python train.py --crop_scale_min=1 --color_jitter=0.1 --encoder_bias="all" --encoder_qk_norm=false --beta2=0.99 --beta1=0.95 --eps=1e-08 --precondition_frequency=25 --batch_size=128 --warmup_steps=290 --weight_decay=0.09
Rows from block 3 of the encoder of a small masked image model, named by matrix and row number. Rows with one number belong to one neuron. Each number is 128 + 24 x the weight over its row's rms, rounded and kept within 0 to 255. All counts start at 0. Numbers have three digits each.
After each neuron's rows are labels from the 100 images, of 14976, where the neuron reaches its largest size: "top examples" is what is common among them. Only what is clearly more common there than usual is listed. The data: capsule endoscopy frames (Kvasir-Capsule).
# gate: MLP gate (encoder.blocks.3.mlp.gate.weight, 640x160), inputs 0-79
# fc1: MLP up (encoder.blocks.3.mlp.fc1.weight, 640x160), inputs 0-79
# fc2: MLP down (encoder.blocks.3.mlp.fc2.weight, 160x640, transposed), outputs 0-79

gate.257:141096111160113122058118102124111147177134131177131102153154146164136140141181103101152138132099150132171155094139156073160123115169117119138159116115108144131145114114141133117146128108092149150134119093128133088125144103151110139116153146
fc1.257:138161118132133155166115128122123138119103148104167147089120122149084084128158135110133149131120094142142105165110113091082122149089107149134145138126138128120133115132109118136112112131151137117139113115149108131152135125122157068207067139
fc2.257:131109132138115172105139121127115129112166142089141131144156168099131130116127126090110099151142160146135117170157121146153134144140128075129096108073134114167122141132135131083132097139131148155148145092123123159133150130166119115149148073
top examples: finding: ileocecal valve

gate.343:101139110132106123126110097160148152127114172111141134152152137149127124153161126136178131129135164129107094101090084111098123134181133146077100163103133096145147090133131160118141144182142124153130110135117146104114161117093106126141096158
fc1.343:140128111129113142117100128163162182122116095134092134089140135131080152088110146144174105136096115139161140129078169139130152121155123130118164180118115153131124163132146118115138141125126114133131152143130163168132115134146172131168083109
fc2.343:123125104129114151126101144172151141131125126122106123074142126134125145139129175125136112122098115134195114135067163138128133134153123131118146192113111160136139138112144113121153111124138090116115079119152172164112098113116158143141082090
top examples: finding: blood fresh

gate.585:133121095140129079116151119136156105158096084100116137110118115154122137129103112066092140085125090132121138123139129169140145126138107124122136124122158113090087104143151156127110175135105138169129139130092149162110135141133133105120134155
fc1.585:144135164115153110123105089139088112172112140127165154151149128187141105152131134115100142147144147136086127140106086104106120138141127139098103174133082127093146129105129163105177141093213111135138119118135154135137123141149091117128178136
fc2.585:143127127117143142121123104110150125167123169105131145174166123129145129129105128122157127125117155099073118149095073097138123168112121124115147139128140097134139124110130140083162119101169137149161123138131136091129132116132108139185100157
top examples: finding: blood fresh

gate.449:100139140075104129099115151128081161124094101116131157113094113132122122123125126114128161116134138137102096099175133128159138129105116127143101144154164096127142116118127154101112155149072110091133155083145141120114155141121147132097118171
fc1.449:142148133137155144140102113134075142112095096156148154148139096120133133130158099101121195105127136179116083132156134133139130104098092099139121126122122096132119148122127112117092165171104124095173148146155108145141139132122130166171109158
fc2.449:120122084133131126123092132086090083114111150145132088151159090125163135163169136096147139136122124174131131167113092123107136151132087140103107120158113127142120162154157097165108107163103123109135139152163151092147123086133159116156100168
top examples: finding: reduced mucosal view

gate.183:089164131077129164154150137119102078124114146128132084068150116108154118165139128181103122139169154116163105126114136121152125127155122133156111152120125134138144167152125083147121134143144149106154124133124136122112093104151087169146139079
fc1.183:110170092125060110149122126118101117136112126119098155135113096110164110080121093123119144135134088134132136123132147088111138073119117165163159134125103166155131121125115161156158154137171117138132129115107115111134112115148167096126131169
fc2.183:119109101150110148129099155117150137134110192164113157091134135096123115093179117133081161119137124130128141092118120088092137135122118140164131139157108138142108117154135148133111101137106108085154135108139151078132059090130132110101107142
top examples: finding: reduced mucosal view

gate.579:085129106109135131165157094163072128112114120124126154135122152118108131115127101123084057171136125135122158137115095153093124151125138106129114124156128141135124135124134118130096109152117131103088082113125161098153077131128113130103133083
fc1.579:124115163098158148185150151140119098111101123119105145155121143149112132176101128118084120169129091057117165137086094169105147134106137124137148169131152131152093117122128117152102134138147155073154140136136123122155099174102123134151128126
fc2.579:128125138098155108123125118182187107156126119174130113126138188158159103145103142129099129138105092117114158096104108138114139171077134145162142140117104140166122134127107132164118119127117089145162105159091122151097150106165203137107145134
top examples: finding: ileocecal valve

gate.434:117135149107124139173097120111161135159150122140133083121139175171108151174177124168158107103163156132138159177145138123145113160112131125137144109159147120156117106156132175124130107116139152135098115121140144080101093145111117148093112118
fc1.434:115150130130152117083108142098140135125158105113145154123145099108136142127149126095130109150158153157151177123115186099138138147116164118144105151105129115124100139128142094156124157092140116079150100123145127077171111087120086169123113131
fc2.434:137146093105136119116102147107125095143160104116115206149139067084144149156096107132134120161127165186156120100145150099136124110109085108113143150122127123108093147130135128136110165090129150109131095114113161111163096113144139173133152115
top examples: finding: ileocecal valve

gate.316:157114106131110119094130120108133120144141108188132130125133155120124111099108129180116070137167069134121141124117117089109127117162144127119138135152104154091116115120106114122158142121145103141128127112150117110151143119149113163118092130
fc1.316:110149147118105148146098146152072152088114151091095141168134129108145117140106120108136176111123145113102146161082171145128112116092115144145087143127147150136128118151091110128156143087122130096125136173125096113099109118144139143110128153
fc2.316:091130130096100149114080104106106113134127141124072142125093107123123125174115087155107124133186159083099120163107146198122128154185138145113125117153129134140108124161080096117119151139135094071113106147129113126114158110112127099136101135
top examples: finding: ileocecal valve

gate.408:119160108148132139119085127112132128138136153165154125132142127136127116121137113112130141120105097138124114142148107116138167103131117095096166079126090167143118144149082137117151154129142154156155131182112112172162127134093128089148165087
fc1.408:129086128100132132110158121174107163139092136130120129132108070132123128148124133181117088102133126099155148148162135131132111145129096135146161121119162065132077117114145109095094095122110115123112120134101137116106125157138090178153139220
fc2.408:122105118124151139116107111144123141111136139112128137144134108133125120177119145168111100079134159132133141146167115148122112144153121116148169070126106083146085119117092123127113117151132119160120161145094162108115148162123128142158118165
top examples: finding: ileocecal valve

gate.543:127111140144129120162123144179108132107128090097115156134108139133171070120103104144151142161112159139137189115151165154149139132124141138149107109103097113149111111090127126136133055120132134108095079092185134126125098146163134121127131156
fc1.543:140097128164096116163127102070094141101108112128155115114134116097115116134057129150102120161136106088141080141149130106115102148122135105131118096115088132137123172181092147091138146141131130147151102161151134091134160138170117155107089115
fc2.543:153106092113087118150155155138141168136131085115174160132103114145139123125119129121141126181129195118110156136105129119119117139103139137123137140129108118104105123116124141089099149147108121119127102112147150109103102138127117145139120172
top examples: finding: ileocecal valve