From a checkpoint of a small masked image model.
Model: 48-pixel images, encoder activation geglu, encoder patch size [4, 4].
Training: soap at rate 0.0043, 5900 steps, batches of 128.
Rows from block 7 of the encoder of a small masked image model, named by matrix and row number. Rows with one number belong to one neuron. Each number is 200 + 40 x the weight over its row's rms, rounded and kept within 0 to 999. All counts start at 0. After the name is the row's rms in percent of the matrix's.
After each neuron's rows are labels from the 100 images, of 14976, where the neuron reaches its largest size: "strongest on" is what is common among them. Only what is clearly more common there than usual is listed. The data: capsule endoscopy frames (Kvasir-Capsule).
# gate: MLP gate (encoder.blocks.7.mlp.gate.weight, 640x160), inputs 40-79
# fc1: MLP up (encoder.blocks.7.mlp.fc1.weight, 640x160), inputs 40-79
# fc2: MLP down (encoder.blocks.7.mlp.fc2.weight, 160x640, transposed), outputs 40-79

gate.100,090,221,193,221,192,177,161,154,283,224,121,191,203,221,208,137,177,196,213,234,228,119,152,198,263,200,221,194,160,96,180,178,220,256,228,158,219,206,217,91,150
fc1.100,092,236,156,132,288,216,219,186,153,171,207,229,147,198,157,246,157,137,230,119,228,212,210,190,144,168,122,231,186,204,283,183,190,145,231,237,143,201,151,239,217
fc2.100,125,231,190,138,287,232,220,178,220,141,149,180,103,162,160,180,130,126,242,156,227,236,241,197,188,202,143,193,193,177,222,151,207,185,183,161,171,176,136,137,189
strongest on: finding: foreign body

gate.441,073,226,253,223,211,226,135,163,246,195,243,214,170,142,217,282,170,203,237,223,218,98,155,210,169,187,198,197,189,190,138,228,309,132,255,166,198,191,189,143,194
fc1.441,081,219,167,160,177,251,238,188,173,189,220,205,184,158,246,219,203,190,205,131,193,252,162,193,213,179,232,227,190,216,166,251,231,145,260,203,206,218,245,174,177
fc2.441,089,186,162,236,221,161,226,236,157,116,188,208,168,184,242,225,183,248,198,191,242,284,149,212,117,169,230,190,166,188,249,211,154,185,239,272,197,166,283,274,165
strongest on: finding: foreign body

gate.472,087,252,234,179,182,287,186,185,244,207,204,206,209,185,211,181,154,147,200,192,226,125,162,201,196,161,188,196,188,243,128,247,170,88,228,161,240,199,200,137,178
fc1.472,082,216,173,176,291,181,143,167,250,118,144,249,256,221,229,173,200,237,159,235,296,165,190,225,184,163,173,220,160,178,256,209,162,169,237,273,205,224,199,158,208
fc2.472,095,213,187,182,290,177,178,201,197,175,176,210,209,228,170,201,208,192,183,235,244,202,319,271,208,228,180,224,233,131,180,204,213,143,223,174,173,258,152,208,154
strongest on: finding: foreign body

gate.421,102,243,221,190,213,184,272,226,204,278,247,233,109,179,229,193,211,173,211,169,259,142,181,177,174,298,167,209,203,233,259,151,159,139,206,163,151,191,229,223,156
fc1.421,109,205,255,155,210,182,141,244,127,178,203,242,203,179,232,225,216,147,149,178,309,189,248,241,152,197,196,206,189,216,190,192,184,206,277,127,251,209,210,239,195
fc2.421,099,208,279,197,162,176,197,229,129,186,138,313,186,198,160,220,237,181,199,131,227,218,246,202,254,238,193,201,143,206,254,150,217,186,222,163,247,216,194,200,171
strongest on: finding: reduced mucosal view

gate.195,132,221,253,227,161,264,178,165,282,171,189,232,213,183,156,202,205,158,248,291,191,124,225,141,99,242,204,197,146,218,200,194,203,239,184,166,271,192,172,242,239
fc1.195,118,215,218,191,257,203,225,145,187,181,180,276,206,205,221,231,229,169,227,250,198,200,218,162,137,167,251,220,213,267,229,185,232,224,203,239,232,211,125,178,184
fc2.195,114,167,198,202,187,132,212,213,212,175,246,192,143,211,195,211,155,231,219,209,182,175,203,219,167,284,190,287,208,179,145,184,185,210,258,217,187,216,222,169,161
strongest on: finding: reduced mucosal view

gate.597,100,202,136,209,245,236,253,176,104,194,207,237,240,116,180,200,166,119,175,240,233,156,147,140,195,180,169,199,149,147,218,211,247,170,154,281,169,211,220,158,178
fc1.597,089,237,206,227,211,151,160,218,183,222,192,192,171,249,270,194,193,197,230,173,185,302,246,241,213,152,145,191,269,172,205,226,165,159,216,208,147,241,221,171,216
fc2.597,090,204,199,210,168,161,207,204,167,220,300,182,160,182,175,214,161,142,145,154,302,246,218,301,221,162,208,165,209,192,321,175,184,203,180,221,124,95,163,189,221
strongest on: finding: reduced mucosal view

gate.289,061,267,202,194,201,265,95,255,230,154,237,196,154,192,169,158,192,247,134,203,222,270,170,135,255,252,179,266,204,247,170,224,219,226,193,151,217,272,242,222,126
fc1.289,101,157,272,243,163,202,136,268,243,176,198,198,190,210,240,218,120,246,191,187,229,260,118,236,271,170,230,236,255,236,197,241,143,175,206,176,178,186,216,247,226
fc2.289,123,180,236,219,163,214,155,232,229,184,193,230,190,211,266,223,130,286,180,203,263,248,123,235,270,202,239,227,260,242,206,233,179,155,217,196,183,216,187,250,202
strongest on: finding: pylorus

gate.578,081,195,149,167,239,214,227,165,266,252,238,255,195,198,217,168,216,259,231,165,224,239,113,213,111,208,185,248,208,154,243,150,272,179,225,99,221,186,191,195,217
fc1.578,085,175,234,179,227,199,184,230,163,268,182,226,224,180,177,162,205,155,202,222,133,127,256,167,281,262,226,225,178,249,212,131,241,283,141,163,305,199,232,93,236
fc2.578,106,187,233,192,232,182,202,240,190,244,166,189,296,183,160,152,232,143,208,208,146,169,279,155,270,252,212,133,151,184,178,187,249,274,149,210,274,231,259,66,201
strongest on: finding: pylorus

gate.422,078,222,210,164,263,221,187,194,271,198,244,222,223,188,227,161,196,152,156,192,279,247,188,200,222,225,179,173,174,123,258,183,206,199,255,150,197,126,234,226,261
fc1.422,097,205,185,174,206,199,209,187,180,232,203,251,197,163,203,229,168,261,176,205,203,219,242,199,219,168,176,199,181,215,151,212,206,179,139,152,211,247,217,234,190
fc2.422,108,211,208,182,182,190,156,203,126,192,203,237,229,188,235,232,182,290,195,199,194,224,247,197,190,156,142,193,189,222,137,229,225,180,210,132,211,268,192,249,211
strongest on: finding: ileocecal valve

gate.164,094,192,143,172,241,71,209,166,228,136,202,224,231,175,208,183,136,212,144,185,221,271,222,218,192,198,183,225,224,167,213,172,216,171,160,219,238,292,135,223,154
fc1.164,093,210,176,156,233,261,186,151,195,304,203,230,199,171,248,239,167,164,217,248,177,204,192,197,182,208,247,162,237,240,202,235,114,252,157,142,255,111,205,190,253
fc2.164,112,199,188,108,253,210,253,177,214,243,237,217,172,205,267,237,168,194,219,218,191,171,227,194,224,208,243,183,218,214,229,257,102,206,148,211,189,226,174,219,281
strongest on: finding: ileocecal valve

gate.186,103,171,200,218,212,180,245,177,173,284,195,118,243,249,257,166,233,259,195,220,240,232,183,154,204,192,177,139,143,231,196,131,158,192,179,239,225,162,225,222,129
fc1.186,115,128,209,186,255,202,135,197,229,228,227,199,202,176,261,166,198,221,212,246,257,172,137,209,223,200,141,168,165,217,237,174,215,145,178,220,203,280,128,276,142
fc2.186,102,161,196,212,256,245,133,186,307,203,164,134,148,163,199,125,165,220,175,222,214,210,196,157,260,173,239,184,180,131,217,162,222,213,278,181,223,245,256,219,177
strongest on: finding: angiectasia

gate.65,092,235,190,190,203,183,230,218,269,158,155,203,188,218,177,134,171,161,229,187,230,263,226,130,207,295,106,234,147,230,153,266,269,202,213,143,104,230,169,170,246
fc1.65,095,171,209,252,232,155,186,222,125,204,292,205,146,227,287,141,232,143,172,169,266,200,236,193,220,197,253,199,209,162,176,193,240,151,196,235,158,253,136,173,199
fc2.65,099,248,266,197,233,201,214,226,209,144,264,201,264,237,238,175,216,219,163,175,235,211,237,148,157,229,148,215,140,246,254,151,248,184,197,153,107,242,154,209,213
strongest on: finding: ileocecal valve

gate.102,086,219,172,164,173,263,185,209,193,211,179,174,109,160,166,237,219,144,237,144,204,262,185,94,206,220,211,151,201,220,257,165,147,184,281,238,155,246,232,140,231
fc1.102,086,255,201,144,191,298,175,257,254,125,184,148,181,190,162,216,189,135,141,195,184,216,225,120,213,269,260,165,201,223,246,204,217,187,242,228,87,230,232,210,264
fc2.102,099,168,200,158,162,223,190,225,187,124,155,166,202,219,190,192,198,184,145,255,146,165,260,169,203,248,291,199,104,154,204,202,215,256,211,188,99,202,227,204,265
strongest on: finding: ileocecal valve

gate.399,083,225,233,162,174,233,232,148,226,157,119,223,86,193,93,181,245,193,279,195,211,270,227,173,83,158,174,213,221,251,254,223,163,170,236,193,146,251,194,167,227
fc1.399,083,264,292,200,154,198,212,190,206,167,110,224,123,119,130,208,175,128,224,224,189,201,207,189,182,163,204,216,273,223,150,174,132,217,217,226,207,227,234,207,232
fc2.399,087,164,206,206,154,269,197,238,197,192,150,210,178,158,163,209,216,145,230,231,182,169,186,220,110,209,118,137,236,175,182,153,181,268,151,227,290,212,212,167,171
strongest on: finding: ileocecal valve

gate.85,067,250,247,215,139,203,156,209,185,185,168,212,176,189,166,202,201,152,170,108,213,109,132,245,200,240,186,235,243,219,239,176,120,163,223,125,114,214,149,174,179
fc1.85,109,223,193,256,256,219,184,142,126,189,208,233,174,116,192,208,269,222,247,233,171,208,184,235,159,146,175,200,182,153,188,216,204,209,153,218,182,116,242,171,247
fc2.85,127,202,179,241,222,228,211,132,136,193,220,230,173,139,192,151,281,235,260,241,160,200,156,222,165,157,159,160,207,137,199,216,229,237,194,218,203,100,251,173,288
strongest on: finding: ileocecal valve

gate.297,087,168,212,161,171,295,174,186,161,206,185,329,154,203,236,220,233,224,148,211,273,176,206,224,214,186,212,238,185,172,119,188,278,279,199,134,173,213,175,207,168
fc1.297,108,199,164,170,223,161,227,195,165,135,191,251,200,158,224,250,197,206,240,205,188,181,188,151,169,190,148,159,185,151,163,154,236,314,263,220,176,215,211,163,200
fc2.297,131,200,196,202,238,233,231,172,156,166,198,241,166,166,203,261,220,173,182,233,188,216,256,199,168,211,148,216,181,136,118,184,223,289,222,163,173,197,150,133,164
strongest on: finding: pylorus