From a checkpoint of a small masked image model.
Model: encoder norm layernorm, encoder activation geglu, encoder width 160, decoder layers 6.
Training: 5900 steps, batches of 128.
Data: trained on capsule endoscopy frames (Kvasir-Capsule), 42238 training examples, 17.9 epochs.
Rows from block 7 of the encoder of a small masked image model, named by matrix and row number. Rows with one number belong to one neuron. Each number is 500 + 40 x the weight over its row's rms, rounded and kept within 0 to 999. All counts start at 0. Numbers have three digits each.
After each neuron's rows are labels from the 100 images, of 14976, where the neuron reaches its largest size: "colour at peak" is the nearest of a few named colours to the mean colour under the peak. Only what is clearly more common there than usual is listed. The data: capsule endoscopy frames (Kvasir-Capsule).
# gate: MLP gate (encoder.blocks.7.mlp.gate.weight, 640x160), inputs 40-79
# fc1: MLP up (encoder.blocks.7.mlp.fc1.weight, 640x160), inputs 40-79
# fc2: MLP down (encoder.blocks.7.mlp.fc2.weight, 160x640, transposed), outputs 40-79

gate.241:550469507556556464497439448551515491498423496598484480536513438512481557532514492523502401519508437505539451515468470494
fc1.241:439457522518489522544574541499539514504587463429457503522451547534484486477457487492495546513510559543465520529468531535
fc2.241:482479495532490476477533533507470513498460551519512508545512514489478515540412471536502511524501501492478543550441475541
colour at peak: orange

gate.583:519479474560502534440530549507453506520544529467474509536485509461512531460545490550510552546533429505493529463555466500
fc1.583:535499548541486409477473556555442453543497520574492484574499501494436456587498442517408506461492437512562518517480534532
fc2.583:515541531632512504474442552579507459510511518553463511523431505486494530553505508583493486504458442532454522488412512493
colour at peak: pink; grey

gate.501:517518442518509475526460547535518474546558517499485519484474526595478478439559491469501489479523426538467505462451449482
fc1.501:493473480542522463476561411450485519469537453486542482611477516411548574495505500508477540473432494463560474495474454513
fc2.501:474502459524538496483578421442435530490558424473530530567455484434489527466513505499507527481484493456529501482440448468
colour at peak: pink; grey

gate.295:520460483563585527541508457494557475541487492468450537493500475510451510455448511472501570487518561552535494556528431459
fc1.295:514512506480477527448443497483476481477418452543500447520495505489480459488560458511517456439484421401479427472453529504
fc2.295:492473468499472497478490488524455564517427432524447431520448453558473419519493459525509575406530482490591484492533550467
colour at peak: grey

gate.433:520484558491487470530475540457545410468471589481516506470489500552530463459518498561545452537513515549572472511522454466
fc1.433:520510513494535478488525457551537449527530531508445594536474564511537423503460496547515497523480513507430464538487472500
fc2.433:519530559437515443476474426538472525533536521494416567553496473488517503528437515545491518422507497505468550548526576505
colour at peak: orange

gate.624:443497509469455480528514455472454511501481397441555437436534380503541484526498540458423510476501459590457603507474543541
fc1.624:512527559531478538471463571502527468487519577517425541514485469498524477493495477530544493467490475411464509520505442527
fc2.624:560500401538457496511489534535519505481520502497511524433490426519548491551524469504504521416444453569505456552477475575
colour at peak: black

gate.561:546497492535466609499493545506545450499540528541467409505484513522486529459501505493552443497442381485427481533548428407
fc1.561:510523485480474532471458542472535485544488586521508439481524490525509568392506504515485491466510487422507504498511529461
fc2.561:514441526452511440457494507484522514496483533466519482488564462555458504437475535554491543554521563508514534447491482505
colour at peak: black

gate.53:492452565464526455524493492545462470574506462589493453569537552517479476503504425511522462495512502540493500523520416486
fc1.53:425528526574419542483478520524486538565494504465574535529533509543509485478508468455388472627476468451541494524527547514
fc2.53:508520441557493515445468511483483576444475486522466530524518490538541492527516522445462463557472508470475505492499525568
colour at peak: orange

gate.519:583433463520529565500508558487498531433508475505467468521552467450503529518513535533462471564460403506425483476500503532
fc1.519:456506484513555491474541532499497522466583480523477511489489553419463561438571498484489489538553438631520571515545501546
fc2.519:407501594488553500483514486490511487520538475487519553492461537427500570500557441560496536489516511564567563554570545542
colour at peak: orange

gate.516:443515479495479469488512468491434482526537505509500448439533550531447453553534497475555520433473484542522469373490530493
fc1.516:500446457557491526516447492488520487482531485536499480473481494369490551545519432550480483519455470482520467503464527473
fc2.516:477531440511495500521456541559571514490522505520530498449507514385535531549546452540550557560473484502528482535490501517
colour at peak: black

gate.595:456556454430468558569550507454515493489518459483418498566506534527457477602491502498555499550585535449541535475559433463
fc1.595:484484538571454519438486515582482457493515571521551480437445469441480497511504445509466491523505469516464479522495528534
fc2.595:413516524543431520481494484550541415428523569530506528507561538403442519539512500511551457555501511555519504529488499495
colour at peak: orange

gate.438:529458496499507576511404578491481518544479374523546459544557490503506433438454537501477448525542447516434527496537515476
fc1.438:472592502455491521536518478549531556511536490544549419423480464459515526491458480473519520440443533455490558520510558453
fc2.438:461463453469475500502471480468510562520441491515578473415557439463497530533567486463520523500524547503509561523605490572
colour at peak: black

gate.490:478550511502481515520491513533519522555510536552485543451476539496549558560545470511505522486457539479553565461484452434
fc1.490:487534508491461515526547520515497484546534501501488475439485519452583564476558494544504556458500574471536516521404473469
fc2.490:477474537497522490560483495497515514544542584508441416547493545527474513470487520492498488457501556556443496581418508478
colour at peak: black

gate.275:468504524439513475441481540489498445465521498461526472499504525478491527525445459438512540500489495517464496568551512524
fc1.275:527467460542558499523483502482470519493558430453481544474456470502518523513525452477494543486525544523496508551549482473
fc2.275:480501495509491499541502471454534566531479519490472525524435491536595510521500545522496479481448517534511508482510513534
colour at peak: orange

gate.481:537494434574479494504594533464411469550481487474450444520426547538506546432440476449526478495538521474461465564485474488
fc1.481:434444455481489486480586443510548550496548501473448445520513484420544478527444480564491519476547426550505480561423495486
fc2.481:517453460483485478474484467465529551506505519469528539505494451477516467502507531562539462518503471440468433488461450571
colour at peak: orange

gate.497:489521495525483486442472555551530483425546464467485517533498509472483449508474380486466584443511473465451548497456485444
fc1.497:529464440518469545468515480447537525508493475550502449440489471540489490439503524506563507468515555543531513550440486597
fc2.497:497475523541501543553479488472507512502517472522380496452472433524502436432541514491528485510550535530539545559451516519
colour at peak: orange

gate.88:474490446497502557413550453528461509473492488447440538470527485526484425543560507519476517521509444487505512485567494417
fc1.88:503460431464511552503516464500523503444492514419461535502514492523556512483490519478486497487499541516526473468551428442
fc2.88:442541566442503467520486478557497519540547519552557516438499448438518471531438484501511493504505486468431520475468548456
colour at peak: black

gate.184:459564468479522509501459532472526514456450563421534426511529509526473476446462536505448542529559447547513465421503485505
fc1.184:483521453516586462484528435419530510484465561542465554532487470502586477509477463444516447555568503507491516527554536491
fc2.184:505473499487533523536522420508482473544570494514550547491489550527549436466559495482412508417512457481457456492524540492
colour at peak: orange; grey

gate.33:512478537503414532496486549409529529591457453412464548434480457559449496480497458532485528444476483523519511488507516473
fc1.33:470523450466511562478525464528487511451568524495536494548492449431566541504579462469545438510501566496490475508399555510
fc2.33:445477455451512542518507526540524468513533475433536460540482456507520483503536473571568435527508471479505504467500549478
colour at peak: black

gate.128:492467579454499445512520542469495455531500469413505489484471522475395467483480485452442553476587464490492493441479497417
fc1.128:542556510443508470520516574482556448518438516552546512456493480524480482444497550473435533464536517567450470458489493499
fc2.128:468541485496550448516498485540480462566420524540484468477482381504540512499459586535519506440532494579472473526543517497
colour at peak: grey

gate.74:521551438427496409501536466451508495493580456474512472381478515567507508545522506533506472455412486417509485531481442423
fc1.74:561459448528558466516474527491458521556538505504516517425591580506526513488438527483485472516574564476502499581488582505
fc2.74:484469540473454523515452553485467507540523567491475554423540487486556544505472499518441535474579573497543483510431596536
colour at peak: orange

gate.177:475506500535512505535478578477519464385482500457511505518490496554529486496460436563482552492458541422462555540438468527
fc1.177:565496455573509505489517577481511483445497544439452527437536479584544489533466502505456539440569551450479527520523504541
fc2.177:471549553478434543427468546460457523476449476436433495451468443570517504476490482503557445503547525470477543593536519502
colour at peak: orange

gate.302:542508487555453543472566514510474454466485531454499471477537499528461488462510510420484522500482503551522468454521477521
fc1.302:483516535498510543454421501526450454478578492490471538509525480487537465591500496438464443552470465541501518526493508540
fc2.302:463494510520464516519522563540529472481516446487497584531543493435489463479493520506490525494573470504460515453518473510
colour at peak: grey

gate.485:529510465495482514555450413537559469452487526468493533432508486556462492556455523534538500492473482541486498453559452518
fc1.485:450513549449462472523494548452482449490499521522489540507506480465486540525501593519518471523530414485549517556482540496
fc2.485:552520524556419531498531536467531442486490502496455545507513497492466550548483519487548463490500508442526543546443491471
colour at peak: orange

gate.571:534523470587490439481507509530523441502391480491510525489479485431489448516540471556486456604457499531516561501574477474
fc1.571:469448538493543433560472531568448532521500529443473506551487510489565542522491462454482514446549493514510440534453490501
fc2.571:502539509464495532481519447466535442484434511489530484508459585505485444477523495605541449542443514422489601473565429461
colour at peak: orange

gate.313:443491508493455542524512465469556431524501523478559473528509558548569542478496506522494558539470395625435595461552429466
fc1.313:462540513485449459470517471442489477520515514479558443496442515564424504471535484518492496514502479516472616450548463537
fc2.313:454505533471511444460558561545487517497497479465563450487486509552435519467594525454480494505517475507480576462545492477
colour at peak: pink

gate.230:508534524528479462527504469466520532527461446480483498502468530508590422474515499513419498491580487517441534511521483535
fc1.230:461531526510551487458509511494505463471562523505490501520458564553465569473543478513575503480490487373494471539538546498
fc2.230:487493527540502485510464515524499449461564550506496449531520560488442557483553474556533512480478494415519490472508530484
colour at peak: black

gate.634:521453479527453446521490495521589438509480492524522547563495498551431531506526474537504533397647516563420512525516414475
fc1.634:450454548526583487433489468463485473468603531508541509476442560549509418537440511462447494492507584474521519537509538485
fc2.634:423493501476535483374496521467545487462581495457464554470419549585452427495493479480458466471557549581487501488478504516
colour at peak: pink; grey

gate.236:445543478511479617503571472583465421504503526494532458532451494481523447500535510454476515539457511525554465538417486517
fc1.236:527458537490469465489528503506472466497516496497518450586495543511412452447495444457467525544518527477539462521532530561
fc2.236:539439506457449513525489513474500568567499479488499527569516519482430417485478467483441488543564554529541517556531520573
colour at peak: grey

gate.623:507550488504533516454543447446479515441430515504449403549558465564482507495532499443518532540616524523441506523493480489
fc1.623:537504477434517508484564517520444565500430498540500528484527437537490444434481528510552499521461507469451512500458509589
fc2.623:541445489478522528500507479464489518473450519566518522517563499492486513478527489525498528512458460459536480549455469539
colour at peak: orange

gate.373:454485521574524488439488456494533522475540524552464562564540438405507551483449466518530478511457455489509500487536446491
fc1.373:508462459551561416454496438550454445528456477524462520562553450517468560471542456514534505539494470494482530528469490561
fc2.373:479511533478553476518520445538426413551468450469516430531459499580464495475504559510445472526533499526468536530432512430
colour at peak: orange; grey

gate.586:538465527467488452590420487494479452553459524505495543481573483484514451496486507532465553503491477541435453515475475447
fc1.586:431504519480488507494556485502520511565478517499435538471550519502451428487498490491458470482531531545590506498545517494
fc2.586:420496522475535492478582488536449499534504556458454499460533543468481472442487469476463475470529491567573523473538583496
colour at peak: orange

gate.342:568506465493475475475513549524407491545486529500516378520564500521455475546425429545495536525474462531499438545497496541
fc1.342:579479517528551418435500446515489451509493509545517465457537502542447448584489504525478480500452449539484504473546445530
fc2.342:464577499551517544414496370473504505486471494482545516463513557556452414486541563495495522505500494508383542523492488496
colour at peak: orange

gate.198:477526528522507473502492444413568380535558415429497521431514492494506493471470462418506484553523509517495436508510436460
fc1.198:486462492501567512513525541586539447464516548531521476530513474462529560475545522457536467568504491481513478439546549483
fc2.198:497489502550468480470503532560546587485530526547484509470517462465488517512478440538542492542519508506502511490493528524
colour at peak: black